config.toml
levels_per_channel = 4
fused_qkv = true
qk_norm = false
residual_init = "none"
eps = 1e-08
precondition_frequency = 25
one_sided = false
warmup_steps = 2580
weight_decay = 0.1
Rows from block 2, named by matrix and row number. Rows with one number belong to one neuron. Each number is 500 + 25 x the weight over the matrix's rms, rounded and kept within 0 to 999. All counts start at 0. Numbers have three digits each.
# fc1: MLP up (model.blocks.2.mlp.fc1.weight, 512x128), inputs 86-127
# fc2: MLP down (model.blocks.2.mlp.fc2.weight, 128x512, transposed), outputs 86-127
fc1.0:472520512542497470525479465494502478512454505494548521519515543521522509509512474500529468483460474471527542547535492489530485
fc1.1:493484528485487530440456488486534489476496476472489551483486485556457488534483521503465530541474511470529532483485503501477498
fc1.2:525509477513444509462510525522514510490511498539442475467540521511522544471514484506528520505501526482472509468509493501512475
fc1.3:493520517527511505478457485523548498496488504489507502521497481556534492522466504496505496507479498453519501481508457498493507
fc1.4:500542529493494487497511533479511509502552533493451529470493520480492473475479498488509520475479517506506496477503469518516489
fc1.5:539500529531514501468522503475499547525515462463488463515523500496512528508516497521467525502471509489484498462500496477485538
fc1.6:521486487544540510492467505533516540475432464481534470527512501476523481553526470519452478507507490481507472480544455510512490
fc1.7:522435483467482504508489526514473558542479515475522453500517522503535502496549473516508531491492504491475507457434494509449521
fc1.8:518541499505514546528461503536477526515479522502521483454498474506529517474507513478484491479502492475532510494479536510534520
fc1.9:477547521505510519501493498513492538486485447507489492546529525497508490499477479455490477481484495504495551465501500492514493
fc1.10:509488538509526448483481518455483527483503485496506522510474460518477520486497503529501475520475563501530505456474462498482512
fc1.11:508495519518454492460542497471492482507513504496456522485474510538509525498509472483486520487489469487494505462516497508487493
fc1.12:487487520466459519471482552545561558494470540529477482521481489497533516483536514516506505505493517439470530508510481479473476
fc1.13:479453494540493461519523492501525504508491460475530513497481492482491522535488480490472503539431520439504528481475515501494507
fc1.14:462478533478529474507516490494467491557533561513497495510487488493496484486502500506498513523480541484488547488486525488511502
fc1.15:505529478540435510468453512449426530508457505493483537475477500488500506526465481519497496494467515519457494519489477477455463
fc1.16:492502565518507504511501503529500462478451527498468515509519519506514447468513473516527475479506464504530508471480512473477543
fc1.17:481476466484471476487547491502459523456489513496510488502494488509449520480497501490485469465527512515495562445513494507506530
fc1.18:492478460503488520520505496467521463521505509551458456572484491497506463527453509528505489481521520525457489514499462529521525
fc1.19:540478522468475514522494508525480519490520500478455500500488455506509488495496498528489510460514549553502462485507464511502533
fc1.20:543465486460485489538504489483465514490485486507492522533479500501522479536508491499516547499506524480482471495527509517510510
fc1.21:486511501523455507502491526513502491494555497472480514488498477502542507527487492468485507523480523480515540519544482556507523
fc1.22:511543509464516492539505485487490535528509503520513489511459494514492496537538528542527491551513529452546466506491480562524501
fc1.23:536572490534529462505481468494500511457513480491495505502541519531456503491479498514495494530480479524475476506536489542514525
fc1.24:526515505542506496489460479500477527455530485530469451476522469493441476476484500525488480562497448457492471534544480520470506
fc1.25:479476513494514478468521446541509506480519474498486498518517525525568472507524496480493514501480536538490501440473511482455516
fc1.26:541513565504534502463550484486498538487497474493512492498500516524556507465461516497509504486511525450526587493543534498542535
fc1.27:485580510513479489483495452485536503491451507489492527510523519532481540467479500493520462531470497505465492484497485520503544
fc1.28:502538514519454462488481536493466524521493488507520569515554488527510495508506506497486491459451524530475461510524512508513517
fc1.29:484504478457542435547488492505461508523496469480497498496480504541519495487506478501539488516493478475513497522484523486538489
fc1.30:520484507507504489519544450556500517510500472456496492492501484494511515520532509528504484551458510491510482467520506453490520
fc1.31:540508479517490476503456508533490479538514539510469507474532494531510537467475466528513551518502464479466524457462546495531478
fc1.32:526512512502541505490501446507495527516461520537488490502573523465447504514498493467457510526467449514517501508498539470458510
fc1.33:499451513544496522478496475499484488485508475467507489500473472507501503518507517513525519495484461439484512466510495512517479
fc1.34:486526517503492512483542507457516497531466471511477549513439537515489484515522503505497481535509501470521451531510542517514464
fc1.35:470488489518500528468509537468481522499479462496510500487503468509501529577520470471525469508506479538500505503532510553490538
fc1.36:529471461486525537485483535476529502554535482530447476503556500528463484512509502509498475521491482505446487510477476479517532
fc1.37:527556481522523470530483498538498517505525467502503522502486515471520502514470483496493499492508500491493449446498534509492458
fc1.38:518498506496534508496486515487466458525464455506443504497469474464510480477517487504520511479497513480486525500505423524437494
fc1.39:490508479511520490534543491488502501509520517488509492486497511517502551474472486479534490476486472479484502505472490525537489
fc1.40:541460499527477493522502531463485518502502493530502491510516473487501492549496499497538465513485536492480512540550528548508531
fc1.41:540496487460503522495518444481468508511503506430514514493486486514468479516445448487542479489486492484475481511539483528491547
fc1.42:504525471494487478536540510502516472518503453538528521501469534478489473544517495503521522492496483418499524453479477550485437
fc1.43:498496494515517467504491474510473511494491555489520534463521502523528547517528475508471492479475464484457520474484495484474478
fc1.44:495504509457508519503501572519505451517481523553510489466493463475490503528491473470525532507485487475547490531495485466491539
fc1.45:480506508502485492492473501525494520511485503561486469456472498478468456511525505462490500478523515496534495515520495521494456
fc1.46:500487473529505498523479526502521536495489519505508511495524479504497535524510515511456541483444539480508488465475498442462472
fc1.47:461523477473510467493484544554460514498472517510504517524509497499503517492463485492539511533506460513503539504494510473501456
fc1.48:485456500520470485512479514497474500475479519472508548494532480520486510518532530508490501484478487507465517531507476514515527
fc1.49:436480489528518526495437478481504510483459455487520513500499451532472470457528525490491507471485521461542504523497486446489482
fc1.50:456464516468519486478474507518504521473484482524472501503466483520511521469522520486429482499542464523504541549543506510513474
fc1.51:495504518490514490527515531497497539526445465523495493473504471504468486497459448511497504524475543540488520508476516491547496
fc1.52:499544504527517512523472496532528492497457474545511486511527498517516516500501499515452509527509477539496494499539510492490499
fc1.53:512521486496538499539540532501523495467553532532511502500533503492490506467424475510516489451498521476461529477475464504451516
fc1.54:506498503524498484529511506498499528451508502487530511493442491488510487496508483567513518507489509512522465487516469495522514
fc1.55:485475466532474495509525480478499496519478456475546505478504525494484522498490528491511482548497550491471511484542524483503502
fc1.56:525536550460475531488506481476550490517473512470498521476487508512503499481512513524496488489509504433509523481548484495511491
fc1.57:494502464500527484509531506492499551482488513484513528524477538486521494520472497483462462483494517495485516478441459491493483
fc1.58:496513507482501472499495530518500480492511477482492486460476477495507480541548444512489512460530550479516521486505491515519520
fc1.59:510502539527530495511526478492474564504524543470489484504546496538503471548559491512502516510508527538486497500546468501528491
fc1.60:501510544459493508522513482515491516503502507484541532481488522464487493526557507515500489482513521505520556521516485523543485
fc1.61:491527489515538496488500518495490478578544478526463508519478496480501545506487492455484469511493456521503540486511502522493507
fc1.62:479525463531517502452482495527485488521497506527526500520503509504506493536531475524511481500500497514494522519477478515518475
fc1.63:469457494473467507503555516503501503491487508486478497505542519531501565532514495509507506467461523504476455492486501474512494
fc1.64:471470477504510475555504478481474499482503497480520506503506496500538533516460530497476503476475474474517514503509456504509496
fc1.65:540472492502495534522471484483486521539472531472458561539484491511559502556497479481497558491476508511474493514506473525503521
fc2.0:479509536514505485512473528499518511503526500525503446504476487456483525468499515475497510529496508543501461479468491462494432
fc2.1:528538502530478545492466509505475540463562520508501510486531519502516523512457506502506524487541497480510503471533462473528578
fc2.2:469462521503481507506528483480489467495509464495506495504504455505478464472494512486518512509499514490502490535505504529489503
fc2.3:543496521513468511510495502463458502495479476534461494475527518456469496479517492509501486506517528549469474567457519472483545
fc2.4:463489501512504483496542483481491530500477492453541491522492490467532501477513527459513509478496509507454528508523531484502438
fc2.5:491464486500470524528501512481495494505494534504509523477533545505478464534484476506498506479518491503487464508506505531501497
fc2.6:502524456440498467510522480469520476497557536492493515481485497518475514475475518498488502484481523501483509519490508493522453
fc2.7:467523523508521516524514494500541469486509501538487523502507468457463542500473494527502486502481456527536519525508483485521477
fc2.8:486507500489515485504562505498510489477527464496488539492495519535465512514495462480529521499549487519510510536514507464504501
fc2.9:487521471485508520507492510505507469526533542498517529471486480518482500488516491514504515480487506496485492512474538497472502
fc2.10:518533463513537518538521479526489456530527488480512467500510536489492527520479514528507538507510478545522541466505529496495520
fc2.11:483466540479538454517477512524457531490453482538460494457497500488482496478527468499493494541480486515480487553513524482490527
fc2.12:545513478531505517484537504491486532477472455475474471480495506529525506527485461516491493504534497477520507523520474571514506
fc2.13:524513471480487486481496497520481504526476541537493493506509488474494464476473519519514515507505517563460487483555484515456516
fc2.14:511538480501518482557500534516498490472513459426483534507487489520531474489519519434481504498520514429482487493531487484489493
fc2.15:501529501490502456476484509508529529512502433499514528541493494474523530460505504497492480502479458498475472514529485541491491
fc2.16:516470448481540512449507469512511564508515496475545488470493475479500528554503540498502501520536481507452504471541545486510530
fc2.17:519479530514528511463431530438530487537483472514503510510501441480570522474482478540506490486467486494514473537540523460518483
fc2.18:419507506519489502511450487491490442454454537505541477453479486444475534487506493446459490559532460491527521517535475478489472
fc2.19:485533532513500491491440514524556494529542505503524462444496506522490488497563473452456468475488489498479508510513513480464486
fc2.20:493504494517548465488477511485527495479496519520496513499537496485469506511517491509483446454507458518538535463521489526536487
fc2.21:513512478506531504495515463513479494489518475483503537523514485503524508524538520534473477464481481532510529480455515450518473
fc2.22:543509515481465506561474445459531575510514494548530510513495476570488499547541516540486449477517482558494520475482456492554578
fc2.23:433512490486495519489502542521534571499474528510532483500502478523536525518513530493478536507499528488460448467471484490505488
fc2.24:475502490470515527525521504494500501509491469499496511518443513468515512475509531508507538481507516527493502495476469484526508
fc2.25:495542522549481455542522543521521511532503467471526537525542528514520484503504499521464491487514517485500553519465536489488464
fc2.26:460519499505499505489501481469473483506500540528488524483494507487455466528521473554529470434487525520518460498505506448468478
fc2.27:505469453545567521509556556534453491475526519491471520497496490454498494509526480467478498498491467504532528527488550523505519
fc2.28:488485472467525500529505467490440479523520526490455479522479570447499484508511445497502517516486547452521489459521529485490503
fc2.29:523515528531489527492468546472512525503497530521519496494488519470488503520503510523482463457479502484490504471526482506452470
fc2.30:466489520519493525496485521523461477554527565493546484548526492506486521486537472479505483467530565501487495482499520499495490
fc2.31:493502490524496491538502527481492517457486462488509502532483504490510439525510530458472477466491512473556520495519462503494546
fc2.32:501493522496467453485490487454495535519476513518501526431474505462507491502527482502463474481489477498504501474496491524496520
fc2.33:491476479545520535506495460506491520515523500477445502513520508469491475513486517472542520507468510510501441470507467482491529
fc2.34:487502496504511491517497485533466516487503496504533489518556468485510497511501495501510509500474486534448540458521456483456491
fc2.35:469526488532503471531498496502508473531469486504505535478474483469526460481510568471487494516489511505454527499494473538514474
fc2.36:476544529481474472518510521525491494495487533495495545498482560497538490513513539521451552451499462496518516490488474505521494
fc2.37:468447538506457522510552518460490507490464481500496504488503497523486475471491539512507508491465515470500509496485499508514505
fc2.38:476483514517500482490505485497501483550505532519557549449509463470499532512471524523528481504486539457528504535473528548525507
fc2.39:496473528476479478473540509491449485474456486486571505545473497503553513480546524440512486496488493477526484500451537476498471
fc2.40:506475463490539501507525490536495486493518493453493472506486485491519475496533493540500510507541488535515478480497526492497506
fc2.41:457441480514526453536485557505530505454502483521504462474495478484519494503531491501531488463514473511520521456512530510429475
fc2.42:544486504494522473506457500528487494499497482522490479464515482467507530506491506525463484510504478502465444544503515497547492
fc2.43:448472511466498533523508503500515513483481464468514457528515543486483494482486537464497522463515544521565514485475521472497485
fc2.44:490491497549485477472518479491510526498561482475491507536479539501517512464508529540486484482503490505458519492535470535511501
fc2.45:502500476504482464550447493506502483513480503447498516466490458505496471507479508527515480501509520481481493487483501483517529
fc2.46:495508506474487517483464504581513508469455515507491496531525493474508472519490480522551522472533448533506538524541514497561514
fc2.47:514518477478510481495474500506494510512522511530540504501512538473515542504502509485550517534527477520493587463539547506481494
fc2.48:490503532517482462445514468526514509539517499466502469504482517478496518483499512514475456531490485480490499485520493525514422
fc2.49:496497533498491483504525551484487488502529496500523489505528527520483510536507479508462484550493511535513472517470500537493520
fc2.50:532535469534479489487496509522502440490497498491515514531528535503489519499463506525511497472477532493521487489475521484453505
fc2.51:464480455520508511477486490518509509520504479474539464490514553511520536473528478466512551503500501483522501506518465527511510
fc2.52:513482510522493487463485529469456539427532516510490511474502504505503503529517497516546494509494503519541511484507462487486513
fc2.53:530533515498475518566511504501472520466485476483468518495529463481489455488546494533536528489498501523493497541523465436511497
fc2.54:502454514494510494486512530514480507512526539505503490529519498525491494483530534470480484469489499496506464483495542499475491
fc2.55:490525553423507503504467469492526533461473538569530533544484455498520515533478490474498522461494481528505523501494515498526460
fc2.56:496518500512467456521430512484553496488471552546513492512512483511443538483533479487504484535552498560465479505518498528517470
fc2.57:481531522483490519491498539499497461485530493515497508472541464513483548502497506518567496511521518469489505491485498488490509
fc2.58:476515483488512489486467509495463491495465494493536532540451479489489489455457513524513454507487504514493504479503499498437494
fc2.59:507523491487445512490501507508504537513494503507518534455444489461529530492483493537487515535497497481499495509456536481482514
fc2.60:482468483528505486510511541480508481496523489509439481489512486551484505462472529487491550509444496478474481515504501523509504
fc2.61:533468529475458455513474576513522501451512490483477514602535524485501535505535476515493452512548437495480439533472497507463479
fc2.62:499485479504485484542500525499500516477491502518452510482546513500495494498508527503527519494514517515496497496531524526500515
fc2.63:486543515486506491518496466518524495503479488516538506564529501485519495506520541497490502500528477485475490520497500466508493
fc2.64:511445469486483487524504456552496554524491506496498477472500477501464530522508540499511507481467508457531519506543479521502497
fc2.65:466529491508524456469518517482494486508517475524509486481501531475471511507533548531471468505513479527494502479518495446473499