From a checkpoint of a small autoregressive pixel model: 61751 training examples.
Rows from block 2, named by matrix and row number. Rows with one number belong to one attention dimension. Each number is 200 + 20 x the weight over its row's rms, rounded and kept within 0 to 999. All counts start at 0. After the name is the row's rms in percent of the matrix's.
# v: attention query, key and value (stacked) (model.blocks.2.attn.qkv.weight, 288x128, the v third), inputs 32-63
# proj: attention output (model.blocks.2.attn.proj.weight, 128x96, transposed), outputs 32-63
v.12,098,205,148,195,209,205,191,203,199,200,189,202,228,217,200,200,218,213,186,208,194,216,188,236,185,172,251,190,187,232,204,198,188
proj.12,089,201,227,189,219,209,197,220,202,230,187,192,185,197,209,223,219,199,197,215,179,187,188,194,229,170,170,224,175,197,237,221,167
v.13,094,221,188,169,222,185,182,210,216,211,206,204,213,210,188,261,185,215,161,226,158,190,212,182,219,192,192,187,216,196,198,203,175
proj.13,097,165,170,245,177,213,176,193,191,185,187,196,199,217,218,190,236,241,236,176,211,204,210,193,162,208,203,216,165,159,191,213,230
v.14,102,194,177,208,200,183,234,204,220,197,168,210,223,235,192,204,209,220,206,208,192,160,159,218,215,193,189,231,174,182,201,180,191
proj.14,086,192,218,186,221,185,187,202,204,206,197,170,182,177,198,210,197,205,209,182,202,176,212,184,211,212,208,212,235,197,186,225,201
v.15,105,220,229,242,186,198,197,170,199,201,225,203,212,197,182,179,186,202,190,213,180,192,209,190,182,168,179,226,226,197,167,219,222
proj.15,091,205,170,189,198,206,239,214,210,194,194,204,191,205,208,198,218,179,197,170,209,185,212,215,195,200,201,168,157,193,213,169,157
v.16,108,212,210,184,191,209,167,209,194,179,228,196,184,210,202,184,203,199,238,160,222,197,191,184,212,217,210,210,199,204,224,243,205
proj.16,088,166,216,176,222,204,232,242,203,180,181,202,203,215,181,217,201,199,179,209,219,229,234,184,199,186,182,187,182,194,177,196,239
v.17,094,212,198,217,210,211,208,234,212,183,207,182,213,195,202,198,249,197,220,212,194,186,215,234,196,185,194,249,220,200,205,214,223
proj.17,089,161,184,182,197,166,175,184,210,201,172,193,186,180,205,187,178,176,208,200,181,203,201,187,177,230,180,182,192,176,182,174,172
v.18,091,169,182,246,210,204,182,174,172,227,166,194,208,196,169,236,170,197,187,189,194,192,212,210,220,216,176,188,216,175,198,195,179
proj.18,081,217,231,199,170,214,217,221,212,167,200,210,167,184,226,176,231,212,230,200,218,180,183,232,214,207,214,230,187,220,207,209,203
v.19,104,184,249,170,205,209,213,182,195,193,202,213,207,186,210,207,192,201,212,202,208,206,168,181,238,215,201,217,210,208,204,207,198
proj.19,085,217,147,224,175,214,223,218,166,185,196,202,184,209,197,233,198,207,236,187,182,213,231,195,166,203,212,214,197,171,184,228,188
v.20,105,193,168,166,181,202,197,205,220,199,248,208,222,209,201,220,197,229,244,207,196,189,214,152,215,181,222,179,223,187,204,173,203
proj.20,091,198,209,213,212,214,217,183,170,189,169,190,181,186,224,175,208,198,204,197,194,221,207,223,171,207,147,225,196,210,194,213,205
v.21,101,176,200,226,194,221,244,188,174,175,178,158,184,194,232,200,232,216,202,211,203,235,216,184,213,224,206,231,206,208,210,164,184
proj.21,094,244,219,189,216,182,193,213,253,204,208,245,197,206,204,195,198,224,211,196,201,206,192,249,210,181,194,179,206,189,211,228,206
v.22,104,227,218,212,202,179,203,213,200,187,204,205,191,236,192,191,207,200,222,208,184,212,202,202,206,178,156,208,196,206,195,182,200
proj.22,093,199,221,208,211,212,160,170,178,216,179,179,193,190,201,212,166,187,222,202,255,181,192,189,195,201,204,195,212,184,219,194,200
v.23,104,174,215,216,205,191,188,209,188,208,210,217,182,218,187,160,197,223,159,212,203,192,172,217,206,217,190,183,212,175,230,207,181
proj.23,094,197,208,179,175,174,219,183,175,195,194,199,190,184,226,204,217,225,237,172,195,197,190,209,198,198,161,210,188,218,184,229,230
v.24,094,186,174,202,172,217,179,226,186,208,196,212,185,233,215,210,179,205,182,191,203,192,178,230,182,185,185,181,207,196,214,182,201
proj.24,091,198,225,203,218,182,209,168,219,173,230,192,202,178,182,222,250,211,208,231,187,222,190,165,217,219,220,211,201,221,200,203,190
v.25,097,227,195,168,202,178,218,195,175,222,196,208,138,189,171,215,206,177,175,181,214,224,222,185,180,207,176,200,205,183,191,156,215
proj.25,089,190,199,183,216,185,168,223,180,204,217,165,244,186,184,164,205,221,199,215,184,201,152,219,216,194,199,190,176,214,210,248,183
v.26,106,237,208,201,203,187,214,209,206,229,201,241,205,237,216,210,221,212,217,191,223,207,200,177,177,210,219,208,197,184,165,199,174
proj.26,101,170,212,209,216,225,196,177,198,166,214,198,212,215,175,188,192,201,171,207,181,175,215,219,223,182,220,216,219,196,219,208,233
v.27,098,201,212,217,194,177,221,173,214,211,196,226,253,188,250,200,222,197,212,189,222,161,176,207,196,184,219,206,189,197,160,196,184
proj.27,091,234,183,217,217,215,178,223,206,228,193,219,170,203,181,184,176,199,194,198,192,217,237,226,210,193,187,188,219,222,217,179,204
v.28,093,188,252,179,220,230,195,196,183,205,198,205,203,202,206,200,199,219,196,194,237,198,246,224,173,220,176,252,204,231,200,218,185
proj.28,088,221,179,221,192,203,207,200,217,212,159,161,187,196,201,197,195,202,189,218,207,195,172,209,228,160,209,201,203,184,170,221,225
v.29,095,228,210,178,135,199,173,211,235,217,171,224,149,219,213,185,203,197,233,166,193,219,214,183,183,163,211,206,186,196,231,209,189
proj.29,084,182,232,221,225,181,213,196,153,195,232,179,188,202,205,190,204,198,154,209,224,189,207,216,221,206,217,234,152,226,205,193,180
v.30,097,189,171,216,182,191,185,226,181,165,204,210,196,163,227,190,171,208,211,207,220,208,192,213,182,244,206,209,233,170,209,191,220
proj.30,092,220,226,192,209,211,198,194,206,194,209,200,211,213,158,221,186,195,194,175,238,190,196,184,217,195,205,199,203,228,195,189,183
v.31,101,211,214,205,166,203,213,204,190,215,239,192,184,179,202,207,190,202,190,194,180,204,195,193,192,217,203,188,193,218,232,228,182
proj.31,089,179,181,184,219,213,187,195,183,167,191,243,225,225,167,190,202,165,186,201,199,196,195,182,204,215,226,185,214,185,187,190,222
v.32,097,211,181,194,235,181,186,186,179,221,179,167,198,169,222,199,213,208,188,218,193,219,204,206,234,180,206,227,246,150,168,178,193
proj.32,092,196,220,200,182,222,211,191,185,181,197,201,183,196,176,194,200,188,220,153,177,199,179,206,167,215,176,194,181,192,189,205,181
v.33,108,165,205,195,203,216,204,205,219,163,181,234,201,201,182,251,245,180,195,203,177,213,222,201,158,182,189,200,180,186,241,183,172
proj.33,089,224,177,197,216,186,165,199,174,212,215,181,191,210,229,182,165,221,201,220,207,180,191,181,226,226,184,194,241,175,171,192,244
v.34,096,216,239,207,199,215,216,169,210,156,202,189,225,205,227,208,195,208,207,213,174,192,216,216,252,221,192,154,182,180,209,226,163
proj.34,084,205,202,199,227,187,191,212,202,205,209,206,189,174,165,217,216,179,208,198,212,226,149,184,148,196,192,239,221,204,196,212,221
v.35,096,214,211,199,169,226,188,178,180,182,190,172,198,223,166,239,213,183,209,246,174,197,176,185,204,183,218,211,183,219,227,193,157
proj.35,091,221,197,168,199,190,205,208,187,209,252,205,211,201,233,184,217,218,191,192,192,203,213,207,235,204,185,187,200,185,191,207,215
v.36,104,172,245,196,167,195,230,170,183,177,184,191,203,181,208,180,213,189,172,180,207,168,175,200,222,204,188,196,191,205,211,223,213
proj.36,088,228,209,188,209,193,179,218,190,201,229,226,192,208,215,205,174,182,235,233,202,177,218,224,199,256,221,219,211,208,190,189,206
v.37,104,248,200,186,220,198,183,226,249,217,195,212,208,201,180,201,207,203,197,224,200,186,183,204,187,177,174,221,195,181,187,195,207
proj.37,095,187,199,179,178,214,200,193,181,171,206,207,181,175,218,164,210,198,178,213,200,197,199,216,205,239,192,178,189,210,182,203,208
v.38,098,184,210,229,197,237,192,190,202,228,216,175,189,204,206,202,204,172,214,239,212,216,197,228,178,213,202,187,168,216,198,195,209
proj.38,084,191,175,197,217,201,218,214,214,194,209,200,226,175,176,193,207,194,186,172,210,177,229,200,222,188,206,220,200,230,203,178,167
v.39,109,163,196,215,223,179,183,167,217,209,198,211,199,179,185,207,175,211,194,225,220,192,209,226,211,184,210,194,205,202,208,204,202
proj.39,089,190,231,185,155,196,186,218,196,219,166,221,218,212,210,187,199,206,185,186,191,208,203,173,191,216,206,200,191,190,215,227,211
v.40,101,194,218,190,205,177,184,206,187,195,190,180,226,183,237,221,210,206,203,190,186,229,204,203,227,214,223,222,206,170,163,227,227
proj.40,088,200,209,211,196,219,243,178,230,184,181,196,194,181,186,170,170,191,177,231,192,195,208,181,195,159,184,172,193,183,189,202,168
v.41,105,193,161,223,211,202,234,204,200,220,200,229,160,196,213,214,171,201,199,186,168,179,187,205,229,206,160,212,187,204,182,168,176
proj.41,099,220,209,223,192,190,169,220,203,176,183,201,218,192,192,196,208,212,236,232,207,225,220,232,180,179,245,205,234,187,202,207,219
v.42,099,179,179,197,179,212,208,222,211,196,263,194,181,223,226,187,197,184,184,192,209,196,207,221,212,200,218,234,204,211,180,182,186
proj.42,088,216,211,201,200,201,235,220,196,215,155,230,197,192,187,192,219,170,203,187,210,214,173,175,191,196,218,196,240,216,180,199,218
v.43,093,190,199,199,185,203,197,212,221,186,160,193,211,231,204,195,202,207,238,207,196,203,213,209,230,189,223,184,170,157,187,214,187
proj.43,093,195,199,224,215,227,194,203,179,207,211,184,218,168,217,195,208,198,179,184,193,226,200,181,160,193,136,185,205,214,198,196,219
v.44,091,212,205,199,160,226,181,221,172,194,180,211,176,259,234,198,174,187,190,168,194,202,218,205,219,216,178,237,231,203,218,208,207
proj.44,084,180,199,221,228,183,221,170,223,223,221,176,181,192,171,172,197,229,204,216,193,203,185,173,185,213,197,211,174,187,179,190,219
v.45,094,200,210,199,229,230,194,204,222,233,183,176,191,203,216,174,177,192,163,205,215,206,148,209,188,193,219,194,176,222,200,206,208
proj.45,085,186,202,189,158,177,211,188,145,172,223,218,207,211,215,189,200,175,201,169,183,248,227,217,211,174,171,181,198,208,209,156,176
v.46,100,194,178,175,228,191,185,217,198,198,182,195,199,212,202,156,212,197,230,211,211,184,230,182,184,208,222,215,203,186,190,233,207
proj.46,091,182,190,210,170,189,188,200,176,212,194,215,200,201,184,241,183,221,213,198,214,190,204,219,211,198,182,153,222,214,207,158,218
v.47,099,205,187,206,220,194,213,220,151,201,171,161,222,219,203,241,210,216,192,176,161,186,197,231,190,208,168,185,222,214,188,210,219
proj.47,086,205,203,167,209,216,216,201,226,196,201,190,174,144,200,176,184,219,205,211,235,188,196,199,216,195,210,229,176,196,183,202,187
v.48,104,194,160,158,206,184,206,230,186,186,189,241,191,191,200,193,191,210,208,220,206,184,213,216,197,205,193,205,195,205,171,216,210
proj.48,114,198,220,209,190,189,204,170,202,197,213,163,206,191,213,221,216,217,146,173,209,186,193,202,251,172,163,189,199,194,212,211,165
v.49,090,176,212,170,189,215,225,229,183,180,198,159,203,186,200,180,200,180,219,198,188,197,161,208,202,202,206,212,219,227,205,213,196
proj.49,102,216,205,226,216,190,200,152,206,211,185,216,200,183,186,214,188,217,199,167,196,176,206,234,191,240,217,235,198,169,218,176,212
v.50,092,165,195,192,169,132,217,207,225,208,208,176,180,204,201,182,199,210,212,173,203,186,191,200,204,196,198,226,208,188,178,200,243
proj.50,097,214,207,198,234,227,194,186,169,193,153,203,217,183,207,202,161,181,192,238,198,211,225,180,191,217,195,199,190,194,211,176,158
v.51,099,209,226,192,222,213,200,187,179,223,206,225,204,199,203,220,233,215,182,206,191,183,199,227,191,196,202,185,193,202,207,191,212
proj.51,108,192,185,199,233,210,206,243,187,181,207,172,195,213,179,192,202,173,206,184,231,208,202,189,227,195,213,221,230,197,219,213,201
v.52,102,156,221,205,204,219,214,201,208,211,189,193,227,232,189,201,178,189,220,202,229,186,191,178,216,182,180,231,199,198,143,226,176
proj.52,114,216,172,204,214,176,184,239,236,166,177,186,211,190,238,198,217,220,154,188,200,227,193,213,183,211,217,220,176,192,216,191,233
v.53,094,216,202,189,198,183,232,168,189,208,236,222,135,187,157,213,183,217,193,181,198,200,219,207,218,179,210,169,201,212,186,248,196
proj.53,104,184,202,193,251,210,184,222,219,219,182,191,219,205,222,194,198,174,241,238,198,196,198,239,184,223,161,230,210,192,213,181,219
v.54,099,213,214,189,233,204,205,171,176,196,185,196,200,158,198,173,170,211,147,202,230,161,211,204,194,150,207,172,230,200,203,195,210
proj.54,110,177,183,202,191,193,213,222,206,200,169,204,209,225,203,216,200,194,246,206,189,223,192,182,206,208,176,228,169,192,202,185,219
v.55,097,219,189,191,209,155,213,218,228,175,158,186,195,176,236,177,247,256,182,214,196,208,241,227,233,197,217,179,219,213,223,194,194
proj.55,112,200,206,200,199,192,204,196,176,202,220,205,203,237,173,187,179,139,210,172,206,204,192,183,180,215,186,237,195,215,186,212,184
v.56,100,204,203,202,172,212,208,209,197,165,213,197,213,217,183,181,188,197,190,199,172,163,174,205,165,190,155,155,230,192,197,210,232
proj.56,110,170,218,180,222,194,191,227,189,219,198,194,211,197,215,181,227,190,209,156,196,236,236,238,218,207,222,211,166,195,202,189,175
v.57,117,201,229,213,183,210,214,210,200,179,181,205,182,231,211,162,202,200,174,201,187,198,219,233,229,227,220,224,223,178,213,200,218
proj.57,130,226,195,212,213,217,203,204,201,237,166,214,252,163,224,243,170,226,204,205,192,195,187,185,231,201,191,213,206,201,194,206,196
v.58,104,199,196,232,208,174,220,171,188,180,225,199,184,186,208,216,201,201,192,192,218,221,208,209,145,238,199,233,205,176,179,219,202
proj.58,110,166,249,180,182,231,171,229,173,201,216,199,196,219,190,207,219,183,217,192,174,219,204,196,199,194,208,184,184,214,221,170,215